{"arch": "convnext_v2", "model": "self-supervised image encoder", "dataset": "capsule endoscopy frames (Kvasir-Capsule)", "train_examples": 42238, "image_size": 32, "crop_scale_min": 0.2, "horizontal_flip": true, "color_jitter": 0.4, "cutout": 0.25, "method": "simclr", "isotropic": false, "norm": "layernorm", "activation": "quick_gelu", "mlp_ratio": 2, "inner_norm": false, "drop_path": 0.1, "patch_size": [2, 2], "depths": [3, 6, 3], "widths": [64, 128, 256], "kernel_size": 7, "projector_hidden": 1024, "projector_out": 256, "projector_hidden_layers": 2, "temperature": 0.2, "init": "xavier_uniform", "residual_init": "none", "optimizer": "muon", "muon_scale": "match_rms_adamw", "lr": 0.0017, "momentum": 0.9, "nesterov": true, "orthogonalizer": "polar_express", "adamw_lr_other_params": 0.00076, "grad_clip": 3.0, "steps": 5700, "batch_size": 128, "epochs": 17.3, "lr_schedule": "wsd_sqrt", "decay_fraction": 0.3, "final_lr_fraction": 0.05, "warmup_steps": 110, "weight_decay": 0.2, "adamw_weight_decay_other_params": 0.05}
Rows from block 4, named by matrix and row number. Rows with one number belong to one neuron. Each number is 500 + 25 x the weight over its row's rms, rounded and kept within 0 to 999. All counts start at 0. Numbers have three digits each. After the name is the row's rms in percent of the matrix's.
# fc1: MLP up (model.blocks.4.mlp.fc1.weight, 256x128), inputs 0-127
# fc2: MLP down (model.blocks.4.mlp.fc2.weight, 128x256, transposed), outputs 0-127
fc1.142 119:516495553490527504464480505516501477497535478502519484504463506470500470471493513490564484488500480469524483515540505522511498484534524503521482491529487482462522511509484521521488527498496505504485507541508475495508499509509482503477484479493545466516514510459506493492504497525486511475501479549438524447492608480535482528499542516466441491515525485517491526537476489491463519477500
fc2.142 119:454498469542486481516507499526511502501494497458550498494434484481503448509484505512498494475518489460517489531535491519519466531480490470468515525500544541496488469471483516497465494488475512493467499482544505510505519518481516524497538489525444551482464517491442517502508527466508504511523452556492476514507532516476461489507499516505499517542475450474518515534510502516504524477517
fc1.143 094:468527499574519517517477502507506503499466485476517540482503498516522470496507502478508471599483519487474456548474493505469518485508521484488485523494501455520538516521510536473496533440472518486493521492516470482503477485443523480488487498499482504493471484496542523496479499516493474451496476471443508492464493549531504493516514503468482480521480514513480495517514525489507472522470
fc2.143 092:501529505503479500456426520462541449489419509513493496480503501521508523537501514486425520513516512504485499505503482517507505511508486507462475475514498514489527507477499486522528492497524493476578489460463487493493466498468510462498474518506507538516492521488478533516548511469514502504461454496499511467545518516483491446502493479496515488505460489524518501473527539506499488497522
fc1.144 173:524498501498478520489476518507415498497516506484522526466489544513523469488490453509494534509455536499507489501491497504495502502503482496516492500488478487510517506523525513494481506507487530520510465511498522489522510464479524529496454509494543505468475585508469485499474467455485526493492509581472541496504519537520512568469512503485502505488484502451477528497477497499500537457467
fc2.144 188:500499492490555497494493479493478499508540484461520539510483490522490494492489505512501517486505479562487513514461489439531503483510493513521503559498491499480484488514497535528510518493504486485521503546456510474550510449519485522470484505516499495498511448471496508470435510488526487482500520458521517508534484512505520424507504524509479489509480537444468474523466504473519460542476
fc1.145 109:461516464498543497525522520476483533537502513503507520498485474526475523501501501529491500558449471519517516537501527500509470475468502472470488496447482473538519493550512540460486491493513487495499520501496490502458485507500522404522502493485511505446495517486503503488504458530496532510452484481499536504502494473466500481497487503545538522525538483505515496516494480504548542516525
fc2.145 114:540512433501501509442535493470450532496491478505462464508483529459545497489500526510525545487478482494491459485507502472489457472459480470508484469507510523496479500480519529502467574507511524501499521534514465483514502477515501466478483489465522516460532505506458526524517555559508501507476517525487474526494477540498503502503508512486524502495484493476483516458517505516503472490494
fc1.146 116:530534500467476490537505473488500479511520514525500409538496494530537448518518528526497467519488543519486522536534498486495493479479496469467495495490512453421511487530513527521503523498483541506495503506501528482489489564536478466510491486536485478480464520499455521506513522505464524514478501499493500534476498480477503465492496486519558520486494505514476504491507482478525472523486
fc2.146 131:472517507465505546506528489470484496510493496524515474491495512487501485524505570451503491494511466488462508533453500532507467495501449531521526476517515506524488499496527511529538452483489509485473491463492509491431501539475477521513529508492489514486516487545496451509499539456515505466503531464468515486476505495503535508464518488503496518471461540516502535560469490493535483501523
fc1.147 090:490505502497514509452489551530483500478496457501515508501460488485441483479479531500516514469479482499470520533541498499543516500528491482490453523484506458486540515499509510543504504517501452495449504507508473500489560478511454511527512464523526471497515493484498477529468527497482531488452487505457499455521471497518479483522466515494485560504540512504475457514491517522550519510515
fc2.147 092:463500491518511506516506474546510479506516520513465496508461522504487527490525493492487485472480495503554479510465447494498521460468525508476528524487484473494527488496482485499542492468502551486521480451502468571510506524459538458515503462497510478486499486484514515511510541529492482474489508488447505472480485491513477471535501524514521503530503493527553486531528528508455537511436
fc1.148 123:505503481488515533485492478508497492554505512489474522488496494500470482519512513500505518501514473496523494508503520486546556470504499531501481518504488456458487517482443425536496529497487522524508512525479494492499459501500510506360554467503505484524475509516527510514469498512521536458514523479493519502479487497497511512477531492501491479534528504497497510491466510495477527500488
fc2.148 132:520517480502497507472549499491501510456502461499508542458506510477496500490469523449528474468501486548481528487494498507483497556500544547490488462499509528551512482466519464471526502511524455503500474523507522495444522502503525485570481469497528527492447509509550493535488459511454478508496468506516495517468489488500477493512530508497484490501532537503519515519476498515505546510516
fc1.149 102:489499523435476510526468512511496520495471509487490523522501507516531465490470527543500508487511510478507471485498496493439483497517454505477485484511496468450521494512569497490473517489519485466478487521490423495481509519519505556494523474515515512501467484430512508524537511508463575471486500485526488497536484498472491487502508499498524500494500499519461492502529453485486489506453
fc2.149 105:519494497536478484474532495521475452528493511507476480482476505517464484502514522454454506543528480517522547499478516528527471510507485527525515527514511490541455510511530519470458505503486495497469514457525522545449495506485464508524493501515518494564539510496471466482515517508559459492489486496479459478503468492547517511488485512490498518478488530455511497491447498484542509505525
fc1.150 089:512536479489510504556518497563465447517489502497506466515490497493507523518446474497515523512533503542511486512485439529502425485508499519504470509551518478530511458476517530480510504517511519496504476507503517506514492504541514495553512443514516499505508508492497520493490493519492499524482520485534497458465480522495507556450491484502518561479469494448510527491478510510510520514497
fc2.150 091:500509484502489480477558532476493500515494511487492493466512473521476483491480477479544472488508495482485491497502474526505501493460487528493517512507551528463460449486485497473491513491439501475475509518517492444501487509512481513504503589532470515478552521478506521463502477534483495523472532486520516509508510532479491436503446475537506488457504525466499511512486516499500459538506
fc1.151 095:511500531487545499486482474471448463498482482484516500523489473504520582470488485500519487495478463474485525532502486495478482510504500475479464521509515478503496512532542522460501515478446493520512493526525523518512513527500510550504554494517471500485506488497485537503442520505489524548477492513402493510490470508477503493496510488502510504490468468488551513512502490491523554474486
fc2.151 090:455496528486508455513462503515525474493456498509505534483507493479463541504515460519501494464530530508525475463468522501492519526500516510484503457501507503480476481511509541511490529485549493513494503546474502533550491484511491484508521531547475502505459487461573505492505526457500484528493501495450489452488460526508541509473528468471450552518503488492476511506513503502511531489499