Weights of a small self-supervised image encoder.
Training: muon at rate 0.0017, 5700 steps, batches of 128.
Data: trained on capsule endoscopy frames (Kvasir-Capsule), 42238 training examples.
Rows from block 8 of a small self-supervised image encoder, named by matrix and row number. Rows with one number belong to one neuron. Each number is 128 + 32 x the weight over its row's rms, rounded and kept within 0 to 255. All counts start at 0. Numbers have three digits each.
After each neuron's rows are labels from the 100 images, of 14976, where the neuron reaches its highest value: "colour at peak" is the nearest of a few named colours to the mean colour under the peak. Only what is clearly more common there than usual is listed. The data: capsule endoscopy frames (Kvasir-Capsule).
# fc1: MLP up (model.blocks.8.mlp.fc1.weight, 256x128), inputs 0-63
# fc2: MLP down (model.blocks.8.mlp.fc2.weight, 128x256, transposed), outputs 0-63

fc1.213:102150164199132062120116089128169152073099129135124179083145132129116157114162112100090056119170127167117077138171163135143088149105128130154151051148176164160108085118024120136113160146097114
fc2.213:130131139123180130144125136150143095088135140112102227050145135131080166148088122180133096121192128133203128160130074141097121121150173076095101170131095135112164064155071088144082124143120121
colour at peak: orange

fc1.131:109154150137110133134103118062161135123123062091101192121139112117143142193146122161133126156172135122075061119167186112134133125191132102124136146152123137095118119186135060084076121127073109
fc2.131:175118086144101117157116125114087097131138150144113103099150177159182092176142128131153124092131144069138086136146116134107131074115130107098086135091169099112137149128105150185131239130087138
colour at peak: grey

fc1.64:076118082128192101169162079141104161100105140124119150189079077112137187139130125147157197179127083088121131169138078104176112149094095057131096133146135149195084090151118112141152156096153118
fc2.64:136097123145110154075090108108094146139105180064123127190170098162162126164117104120152126162182162111145131084107064156126112133123089172141192136216120129123113142201106089060132120130132133
colour at peak: orange

fc1.19:037069106151118099159097125083141170054151098091152192147150095216127151182134092154157129168159099178113119166109118124140120136112135079105142141163135122143101118141130095113171154137102179
fc2.19:072072129127180128125115113105110146091102149121189161115129162180150103136114129179078159129167092175149133146103112112118102128063183114145113126135152061116095171127162102155111069158095102
colour at peak: grey; orange

fc1.164:151157147150104079175116104065116130185129133107136093104123134192165158137159156187146119114113157105088108133055116088150134109127136121123118145142119179139128150113146048153153095178013147
fc2.164:151173170110133162135171102137089142099155106104113051182079103172116115103095171138178151119151156181148087101095136131106103136127103149118109112119165148168157171116157105098178080071141100
colour at peak: grey

fc1.28:087169118161219088129084119114097092071139139121114151115114129125130090136169116115131117100201040158101112149083099098121136136187146126127166148133166140157126100140114121084074148145151141
fc2.28:145137153104124132085078158114125167093146078067131212151078221092099139153130137145129156137173122080103079129105187173141084134159135113139126150134128136083115113173141122152107142076120155
colour at peak: grey

fc1.251:129141140171154129142117127172120043148120132132188180169162125096159137152119126103137206133155071072138124200182107112165168152129109073110125124198145120172154083108123070100080146160097154
fc2.251:096097143205080171104144137163161179123071117150128118139110051126146157182145168136130104113093190114129065115155113142118086107114135164060146125127155111195088121112143153129178126146070131
colour at peak: orange

fc1.110:153130116127047104095128157142121156107086079175166114113118169093162125141157133149146051150116182095117145122149134090138156106114110121117143145188071163112096194144134112090166137179115110
fc2.110:107133216144117111108170145182137123164088150137127146148091122129167149147111102114105193104130083109160149139110162143145138160132168139072157126143122053164157161153133088095147116076097068
colour at peak: orange

fc1.185:074168111084107127074147115163156105181138048110136091155137171134112165154169090128115126121114101129118113185094131173164165154160107097095092167150131158156125120065058074105157150143157140
fc2.185:134144067170123114110113087086132097148117109178099123115066164115148135168133118073134117135149124136152149100203074091116131115136135117147169105108143193132079118183130106221149105112181126
colour at peak: orange

fc1.162:088190117127146044188135070125122155164104116159138148172100129077144173123143159156177161058136129108077137114101179078109116128123177108100155162100052106158110078153150092089128182114141170
fc2.162:151122091129080073133106133155155118149168118155163191131145212110119085159151194117089104130110113112125107066109122114121170118087146117089115139207139086135167104093073103115158104108097113
colour at peak: orange

fc1.233:093127090194150031137104072155136121149128137121148164137105096158111119144137192128131155132178080118185083127136208130165084085141134148111112208191109082125142090137129091105115128172119167
fc2.233:138124098112089171090107091143099181087157113160098158137140109142128157127095098160146122148149130136130135038089110113163121141151132155101067136132104115134113105128040155126180152092147136
colour at peak: grey; orange

fc1.143:110134120145174127137131115070194115093146120118096219133113048087107176128129093137122149098182091114125111136119134064135139122111120195137127151191142108131124059170075107159125165156146142
fc2.143:152119103090130150140088132206119142134125181148125144082141133105154102129119141122148143132127159095091060167155119117144065168085134115111129091158165126136098182125139126101114141143149088
colour at peak: grey; orange

fc1.21:078111123145142070112124100119121157153103144095094182124100148115150160137172113154218155123180177097081175142212115118099118166082108143106133093151119058115111138127105090089151125108166129
fc2.21:164076194159069136137133122117168052119112162128161124158103104193153119186118132172163086122159165106139157110139133100110122119087165092100104170132128127146080125167072056160103141127080133
colour at peak: orange

fc1.60:145141116136101101057174127136156089158128059153197099121156176134174119098146119111122099211169089104114148128122086110131157124133050106076144200133124142134119128175129068101137186171160098
fc2.60:152155129160105113126169172169142112154144105171172094167121079153146210150137108137158127111177068154053111108155105071139082150068161142159134088136144133147135085114114138121139105123109149
colour at peak: orange; grey

fc1.56:148104123167144108133117127172131217150130100095105146135110090144122082153183138135175133155155127120093054100176149125151091074125157212135134152176132083078078152141073083137141119121142132
fc2.56:140114188183099140074146141137129172102118063140135093157123089140077134105155103092167103112150110135102117169135093114109166137130063103118124178099110102147191113088150100171051161084126132
colour at peak: black

fc1.36:045138115127095081159138118102179125135131137087087125123115079087086144160087106095156176123149096126130151138164186141139053164121159105142154187156114086128095131101142167133113088125093123
fc2.36:130089126136072094110104161173152156198105115056111159181130181179137139142175180112197110161188098177123153105114115098138109130162139134128126149118134107121096198093117132112076143118098115
colour at peak: orange; grey

fc1.152:133138184119080145192152098088134140130149126102164157091109148098113124101120056154098136084148147149132130101085100111154078126088172057123126092096132152072140183204183074114143152094171172
fc2.152:036093122114151197113151141082084133103124143078107166132189079118050159116075136151147163157135136156161135153115094126151087128088142112138097103139135161088084158081122152081161141154156135
colour at peak: grey

fc1.252:124194128142082060121115098124115103208133128176090038129104087104149146056142125169112144141169099137128095158118111115204169160126123121082133104138138124084136110129158152151151122175106153
fc2.252:108141114125119153150136202085148102144175133162145143189133154165101155109086148065149149120117087161078093136092087102125082133127104092125132151147124124180133069125153107112155136164174102
colour at peak: orange

fc1.54:123092080151169109113155138095084148146118190125095059049087097144126142096172116219105110130131149106136151142102063149153145115178074142154039131130125158146116092135088156173152138092096152
fc2.54:137108207090131149090088134186166201138135118150118075110109095103058131112102138166112181102199128094145128079093142156132134152067082148112064160202136131162127134068104104111181119102149095
colour at peak: grey

fc1.81:149129111174105092194172170147078193051146144089156136121071092132122163085120132161129156109132097154092146150142110131153152176166146208120122059213089128117091144091133112095176148152146135
fc2.81:126118080069068119081152190152161182151163147154202122111126111135121072088124103104056112098165162104128148154129133131136103179060087135102136177118134165137115108147106095108117163130111152
colour at peak: grey

fc1.2:096135192146095180124154140082149163143098155081116185121136118101110119097120116138145115175111123135112150106088167091107101099075133081170141133203147164165061113154114041134103125142167138
fc2.2:113154105111107107110141113100113092125121151122045119138105142138145092167149108129117149156118211163149109123066098149144095147120164186120167096183103115159042116140099136105132133152134042
colour at peak: orange

fc1.180:126103127194110157115131100105113142158122132160145089145201115155149168070108106118122084095125123078121175173161139154170101153157157122109150156173106125175144166000153145142116100157129171
fc2.180:066188068121170138166067092118091159181113066137074131087100162086187142144103122156147155148171088185182150144121129075093111146111123101125098052150155103150161059156154124118105113118167132
colour at peak: grey

fc1.108:073108131091134107164165106189113094145147107131100123117126114124205120142156125119125154087121142165171159187157116137214143125162118107104112111241149144128114112122186142090108102128118187
fc2.108:116121130140096128108128161105147149160064092184146112113142152134106170120153111072174071087142198170168117117133139126218096099131145112147085163115161183082174107122094079117112170099155183
colour at peak: orange

fc1.68:122144147050133066078096158123135118133185126143149160140135121098153118181179138132116074088176113119084103167110166149159143084098148141119187143120155122056104125101141086180130121137131137
fc2.68:139132134185083164106120168091120172137195141106120062138129075083131160145096145104104102094042105188154021166146158122189104059118124152133158127126165143116081128144139113112096134129117132
colour at peak: orange

fc1.159:095113130132118089143168171146223091175131135142098131164158074071155118145104090130119122139134113093125094147094111107136124120156137121119133057130107130156163032081149133080135132112135085
fc2.159:165138096163074127116102203125017136155125083106118143141110169102143114099155179116091153165047140136143169137099103154110093147114125115151131127110153048123083142123120116135120059177097114
colour at peak: orange

fc1.1:115152129122138058163082110135119102161136152168126147112183082095111087132152093108123121201129139126161099186111129132108114098070088079120176094185148124138126104158100127190131150104193156
fc2.1:106125106088131115121157072161167173161130128128112189118139124136101111117089060122108062111111099186129142149134180132112138093121102163051132171120134205134134096112112153124181154167180109
colour at peak: grey

fc1.96:155133088107127082148121116117174130124157062141115190145167048144083120156153112121179140148147180059098135146105152127128125115129090091146136129139071118206105165167075176151069118157107144
fc2.96:187125122115114078085151130171114076139114056130155110136130194124093140105102135075130104080116093101167136115128114115167154108182143118114128201139169153105054146115152148130060119149166145
colour at peak: black

fc1.42:083135144135129088101142134034123118095072115148083179112132107150114119095129104110114106101206093113113134174117130112155134141193108117086100190178160131136060148151103125155076135127160130
fc2.42:134128127172088157135095129140098114179145156134132155134142111140128085099153134036150137092116078144156129177094100127138125133108113089108146106080120146148100169100064155136134164135104160
colour at peak: grey

fc1.238:058133138167106111116179140102074039143175154129127159095130129131165125156102129114146065120150085108126029150113124079183110136118180123083124126141232110135200100118112136150151171153095176
fc2.238:149119108190193110110158131101124179090101147129057111119127122109118121099163117203113149128082068147125045110081089123121132135102125166076087086159158093157153084094182107133171094164089116
colour at peak: orange

fc1.55:188124137110182133133128169102095133072117108134099123070113170100124155099141185173142141135151114132112145130135094123120102170089137127071132178133094111126132115133098131097147144096073128
fc2.55:132083135191143158120103111096147145182093125116131144208141160078084121126086149088079168155098178150151146106137116124116152078133121130146133120163074123142096134112167122090114100112106134
colour at peak: grey

fc1.31:078040084187112132132142101126085106112172114123142148120189122141138139182136110117110118132156065096135120108099080152128100136143112064110149146130175150107121110125085070170098098105065091
fc2.31:106094100105119111110139188143114163146187112123155150106123094115149150127134128120143098145122069155113137138112127136135078139130178116124143110173120125164102098120123115158160055125161137
colour at peak: grey; orange

fc1.99:106134138106114154108124126119108125114109158107107049079162173137158170150172086078125125122102135151083118159163126078200125157248117106128131183185159163126122144069138062090065119133119083
fc2.99:130097126125114162145132088126117045122134160174074151082185097124188161141120099114135094103121150181125144166149124074147107193092141105159154130109078080193146119195134108109122159167118119
colour at peak: orange

fc1.160:117166130139100107168131123064140196167163112139062132109136131146143155089151137169132083120135122122129146149140083147095081158168138162123133129134107152117140114084097083162186149115139138
fc2.160:124119126127105131141123136105097102162102131171190065101129109167127190086180123152104150122142168087155164137111160088113148088111069112080122106065107206077152135105139127117172158124130143
colour at peak: grey; orange

fc1.187:075111105133125109157127072167086097094144144157172143097141160112108161173121114117127121122142123094126104119149102172184117108128112103126203081151125132188066099143081132122138133160139108
fc2.187:103156142100120097085093112110159187161150104133101209110153145118109172117131076163126162082197142110140158099119108143151139095164131135154142119226102164098154109117131180111194086164098154
colour at peak: orange

fc1.12:123168104151153114117114088136096125170100088111105134125074068075103145097112143130157137103119091110118147159110150192127157135085139149155123136172110178149135091148036119122107162169145132
fc2.12:159172109069128111113157102151141111105078102140165171128181155121137168194144158136184139105154113080129156098116116131148120125138091138155100131142141162121137122136092183075111157164147166
colour at peak: grey

fc1.49:092143125147126119164090113114069171087095152117131099115123085114114165155156168135108139098171116150127086175140159142186107161146194136116126032173119163104141091060125066118127145135139103
fc2.49:144161086140113085080118156121111120141108136132141181138133156124172085090118125148106095135120104136097147136157107109112090180091078106142155122147096199165134111184165120141090107132131113
colour at peak: orange; grey

fc1.207:077138075148129110098028124131136157136118172100086123117124117127132141124143113130072127057128098099159186149118128137199139124216153165130111135115132130143128106127160118107209085148181130
fc2.207:133090141124154126083079088060114126161041082125135109107131117053175191132108136153093158134112121107210160061146141098070110067115164064158132165171115182157158112124173114187124110207127129
colour at peak: grey