A small self-supervised image encoder, trained from scratch.
Training: muon at rate 0.0017, 5700 steps, batches of 128.
Rows from block 2 of a small self-supervised image encoder, named by matrix and row number. Rows with one number belong to one neuron. Each number is 500 + 40 x the weight over its row's rms, rounded and kept within 0 to 999. All counts start at 0. Numbers have three digits each.
After each neuron's rows are labels from the 100 images, of 14976, where the neuron reaches its highest value: "place" is the part of the image that holds the peak. Only what is clearly more common there than usual is listed. The data: capsule endoscopy frames (Kvasir-Capsule). In brackets: how many of the 100, against the usual share in percent.
# fc1: MLP up (model.blocks.2.mlp.fc1.weight, 128x64), inputs 0-63
# fc2: MLP down (model.blocks.2.mlp.fc2.weight, 64x128, transposed), outputs 0-63

fc1.46:532475584437458595494434519515504475525477503527476501441512507536505498493491524443466415468529540512513462529485455538491574496531386483497536591522486533460469474516528536537520480457522449
fc2.46:559526469506546527515427483504458447455557573543558496498427476470551414534527523564489510478483510471412431509497534489551427472483534460483484460538536522560437488476499512487515477535534493
place: middle right (66 vs 11.7)

fc1.7:570470559553531464524476470526481496491497462494482583522496447435454565492506511531487468542526485493538497463555528537462490482492481500493417488576436505472505572501568535509517468448382513
fc2.7:519498437418534499534471447546438487438513528527492523550468580501457468530446534503498422480434552515433500560516583470576520458509504454462459531508494518470524549492431525510496518524497476
place: bottom left (50 vs 9.8)

fc1.116:477517476526500467482521529449519500443533494543496526422460581586478486489523476432450423548502495528523462503577388517573504487461429547500540511499466527502556470503454535514520486522520516
fc2.116:541458524497552528478492537539489470440458443482533466523508498492430582491460497525502549535519416476443461544499534516491504519469558448532526477610536545519542458465526477527509436452443557
place: top left (85 vs 9.8)

fc1.113:536537521429462565508399518493524554511447529475461475464513506457489538448440517502450457495525508497495488478457553489469499548451545498505500507411490525524524460512579540436512501530616482
fc2.113:536564529515551517501516452511504489495509441551460580595484465564524522550501555550540494467474398514510541538487519526462501427491420523498451505486508530559519496456464526442523431507508494
place: bottom left (40 vs 9.8); middle right (34 vs 11.7)

fc1.35:414521511500466419579490468480490469491470536519488591477454490523484440474514406490543488506511545473574484514551506476529456459505467486513470519448486444534528489474585572500450444506531531
fc2.35:590507533533515486476454522521507529535483470543439411461507532505455508463478515457511479512555558509442459467543526486542510575568469473496437480505497479605489465587533483462521525479562483
place: middle left (40 vs 11.7)

fc1.21:476504484465520487449538545510515530451561536499470505530492546550545528504522482492485428465530435561534500500538388425494417495456485525533515501459564484510489455559477509521517566573472561
fc2.21:450491503459520513493483525542558473503541450503555532436578482494450479531488452510484567536596458512495449487476510466436530431480493439450554496481521513522494387513501498538532568536468523
place: top right (35 vs 9.8)

fc1.14:495489536492495481416536510488456477503560467498525446502427607537581468502528443428514446507529563480517480483534577451488507470482488491519534521438453484508511474511421486444475512430483537
fc2.14:484516416510474492528508541464519528530543516535490538458496413463541511522492483418431457527598439519492541483493463503489500527432503474558500549540562571502536495443548454465540513510464447
place: top right (58 vs 9.8); bottom right (25 vs 9.8)

fc1.16:532520485553549517485520503478496483383479510487491538539470531437466520507528460543587506554506429496501423458518528495470542444488452492505538543495516571522470496492511478490516360468505489
fc2.16:468437459499512458471519517551483457470471440416501493450509476486537554509446578490485475523476435489574552508511598438532496448496508573438496539531523550457516536462503515514553500507465452
place: bottom left (51 vs 9.8); middle left (28 vs 11.7)

fc1.37:427460429598494497504539514512510508482515443576538540513515416479525534520524489433505545504507413442521504489455469541507471493527457502577462479537500518516539401547509495496551489473514541
fc2.37:462538498509440520454466489503501512504523555503458496474519461505530539460538532456494491498497479433437550519525490568470469516436623477395497602505542529516504413465476506479468471478490489
place: bottom right (25 vs 9.8); bottom left (25 vs 9.8)

fc1.15:550540500457460505669531505519487515562539485518485510516567503541474473495463512418521463492517488491466459491503532504494501551501510517526500531492501536567512530519585537503498532471509384
fc2.15:459499564466461422463518421550568498546464574483568528510484470511540544515563488504486461503498446539523527522383473525483455490526536490449471485471518438515529568550540516506514470494529476
place: bottom left (48 vs 9.8); middle left (32 vs 11.7)

fc1.48:462483524476502500550485529532562502451496531474438538470566491532529478495404499426511466505540455493568541512491521499533519435444463469477523512547528412527521522560559421451530511476558457
fc2.48:535603500546449479489447497449491461537469490434514525491549504530490484491586465491460491468595505457548541455444500503481479483590450526504537437472509448566520496536505509528523528471493570
place: bottom centre (37 vs 11.7)

fc1.2:519585495498508501519507486480440448470483535493459442477525501511498552536466454544496395426651506490468551512497466485499502476427492551493483523515448482490498472531517497471527523519581528
fc2.2:415552548556517484467593538486456460563558496501492538486530511518419506521497497586500510456489456465479551510525511478455511500440497548497561505542510498453496524462501523449591465577474497
place: middle right (38 vs 11.7)

fc1.104:401401485464492417507514528502496495488489492478510462470449548539510480453524497471587473504471497479560446542481598466490503461485474513571521480555496578508521469490461549539498475452487549
fc2.104:537506446511552456478512486507481492554455583520482544514459480442482492483541444539514472439453557511537543488592552423531514531474537531436489498524498558454440525525518458494431523499522423
place: middle left (28 vs 11.7)

fc1.126:458529478540504507377496494490512497557492509523524533502402487491470548521589510517477542481466578522462483575533467497536468554498488542488471535490476510476503463467480414526475393521489528
fc2.126:425529581480401421394504493479548484556521468509513490531492442521493456511534492477475485487518504481590528516509470456498508503519479536531539519411509458482450515519554519537529532467477569
place: centre (39 vs 14.1)

fc1.44:477517528423508504558519513455490484513489493486479521491406657430479490506542505556555491482488554505509471598491478496504453519506459488476557473509465512498470399537510545505492501513510506
fc2.44:490500453545495572496490500475416510502504525532487541506494466452541458516510548428502447530546509542571547478496421564492547438451560526500494514509547510388507551469492431483525526526497455
place: middle right (87 vs 11.7)

fc1.42:467506524529529494515515568465481539525523522513515465515518524491491463501490499499529470530443530453457396493515511421540578499547560594488528486514510561492485499511372505420472512482554460
fc2.42:480496479590493449483545543491445505526488431485518527492501488425529514508500492526439495524482533459543450506494469409511474572447474472483472555588567472392496491487464522526489528557489458
place: middle left (33 vs 11.7)

fc1.19:486579495505481512522492551530495485520522515530605520539443521545455521490457558478423410559568494517482421461515438467449502466464481516419474560529533536535524526543540478504508507507487497
fc2.19:418412474513519472475513470559498436509453568509558476488520534467540513542502511514484477491574495424488464558517453538515476454476500523484542522567523581397537471473480547472493503500499445
place: middle right (38 vs 11.7)

fc1.109:406427550543483491546507503465458491540488519515454581504503479569481505460500512511456451514452465447574475518579470578487505563511524509476439510467527546536463500516514488538425489498568472
fc2.109:530504531534497533483469466498489480522515496464486465487475550466412490498496507546551423479500574514451463473545504597487551535471526549494487442578436459457527478468477568551546466501481590
place: bottom left (35 vs 9.8)

fc1.38:562537487434550523505475441469506527479542515463489400532536527413552460533448474526522510529514524484534527488532514502563454566511462536556484552529385511534539473480477479538471471469533475
fc2.38:497535491497423463468524509561442487551441524472487471502565512570473542456568482466530522509432509484556505468456531514425524497489566521456508494519595503505425513470484557561540516492434487
place: top right (29 vs 9.8)

fc1.22:441455448489516466498440500514516507439496578465515539417531552436455521492453543509468449465448466514484482596522418548499505522454452538581485458493452490531518497521526443480502521486455479
fc2.22:520533519512525644487492516510471472488540452466458428440477480556501542466523445475482511526448502479513484537506526479523507494505587488489512471405513473520541520529452493474480376535492493
place: middle right (36 vs 11.7)

fc1.106:433534472437550523484544493467521456461480496513518551479436506551518519500533452408469467458451464491528517536595491526510507516527553421488472478388498476515552443451515554501509492503545513
fc2.106:480446598462502541512481557481537494464534440497500527493458554473489519439503546516487461482469438540469552531440508549539483538530446425552463444387459506526548495529507481482532529513539519
place: top left (56 vs 9.8)

fc1.121:509445505469473540485443552487444473539500486558441556503482557537559494534474481477455537510374529511558501497574544488482516554555522532529476533464503501527470518471418503570498456481443503
fc2.121:465546501527469462498510563475492568519501485471520551522538479494478439483581498544484501478469454494496553486452473525413418611475449499532557485571488488475491472476547561457535525490450456
place: middle left (30 vs 11.7)

fc1.118:516497644481496481502538456408487522503465450516516494437470594487551463504520450470498503501496555477489468515551518430486524533455458483530479520482518515564472483536475577499427510516483459
fc2.118:504536420584541457477478532461566450495557516450431466450512434484603486521479475471525492505533548544537519545470472477487541494487532499549488540578517520440474468475545524420490492518502498
place: bottom right (44 vs 9.8); bottom centre (29 vs 11.7)

fc1.1:522493491523480518482487500501521530521519453509531471479533532514514535499479530513428554523498491471461474501450433515512507474598516428445432524321512462516517499501582480538501461495522481
fc2.1:511482465541514494477467481448467437556521507476423591584537474503514477486514560503493496503467461408464603475496569473499494446441450530514514497549510477493515535491552521418494510477475545
place: bottom left (61 vs 9.8)

fc1.41:483543412504550502481436474546478484585481459507546518472507497449511509462515502458479548485478438427504458417484474458457538414501471515515546542522503444512521444497553558495523580535464492
fc2.41:471529495508410459514530472476493532493577532522545535462488488487620484532485466466525515493541515474533469527493492443511613432472516491486451567452469467494557508553456519538459455495448478
place: top centre (34 vs 11.7); top left (27 vs 9.8)

fc1.25:459486423493454464575495476511542498470499487477504615495498431532537460497442578459534492497574463494516580493462548490520509519437445525547522415562496493480496532516460518486472525527535500
fc2.25:480540507485563488453452500536487521494477503436457565502522471490542413441440492521480514513480512507540509550472529517543449475523485476534496413434528448572513507539483507461444571459604527
place: top right (99 vs 9.8)

fc1.12:492485607488457513499475533491482523437499531484446557511506498535542476505489602498495376524506512587508510465502523467505548557525500500487439492430426520520475504446569494510476526514475464
fc2.12:500524436530410491564484488500485495393510521511505511442455504489478548533496483488503489480556502517422551530529515524502427527503592455493523424521497456544494479477503447487438430567549501
place: middle right (52 vs 11.7)

fc1.45:447504562495469538458468520459468474528500478472491432497432551540568506509481458449542510544482462578529528485565550454493521517519421531560508534531413536538502484548537576561495521486500523
fc2.45:604511479558471451528486480506494560484510517497445514485500467513446477509520477481492471533544542556436534522427438554504471577507521458519537426601555530543445504495540463452500495467477521
place: top right (26 vs 9.8)

fc1.114:565541512523487619498473502504671514536480531474573462486491500475507491501504511521450480467489504514465469495483499518456526489428497550504472444425518492510490522535473471444472489516564520
fc2.114:519533478499534463453500501482463487519543507519478563588558486460471520462489460438440499437417466544507417479555540532500512468540480588528557486493454516463449483514562499490560494429486493
place: bottom left (74 vs 9.8)

fc1.125:526517542538528567454481521493626496473549428493500489498518444532524552409524481485537523486496477527457470510428487431488521517551512459458573563449502522522511518500473484533482539554555453
fc2.125:469498522494462542513515477509514491564570511493475481596473514492500507475491503442410470495482526529402475417564506520507566512506491479441568535524536479559576465457481533458496494426470471
place: top right (59 vs 9.8); bottom left (37 vs 9.8)

fc1.9:490507576496528450511463512470612443487473483489531461491464531544447501579521443502510467508436514413473469496487508519544508483509562467522492490447503439567526521569507576469508513472570468
fc2.9:481507430487546559482489485461573464501497493466423557518472476405419454569474509525498514529531555548546514512472454465544503562499428412485450506527519481517508539455508522542519511548519493
place: bottom centre (40 vs 11.7)

fc1.30:539508428503469547495512454503488488491508534455488480519490493456523526499474488499521523503608476711493477490509476482461509488519478525507474537467507529520512494441441464566499526490482517
fc2.30:436463502508540494595514524475542412560535483468580483417475540434486484434485524490510511562473537519483517455466509490483588489483448563506565483509552471481518539438511523494515532504483536
place: bottom centre (34 vs 11.7)

fc1.103:488498427450511524464506472474482453407538523507513501523485477493491543511455545516498459449505504470533499468470512380478495436491518452561462495653495561472532462471506488483518452505520502
fc2.103:517460454433498545430466406527460476496484427550389511488545516515483560494466526503466522445538521482533516511501514492512498527510545544463488543606562508530477465521449455499449547512500524
place: middle left (29 vs 11.7)

fc1.112:480485474459506532535496487537473444509546486505525508454466503417484462515446462477487585506425510496551414479569522461550434540549572459451471484502507522467560524539486490463487473594526527
fc2.112:487500522515475424478530510535459479580482454475433494521525592489475512391463469464434504413467526528509493492431496490471531422500498517513436456478497514480518532561504524576469493503537464
place: top centre (35 vs 11.7)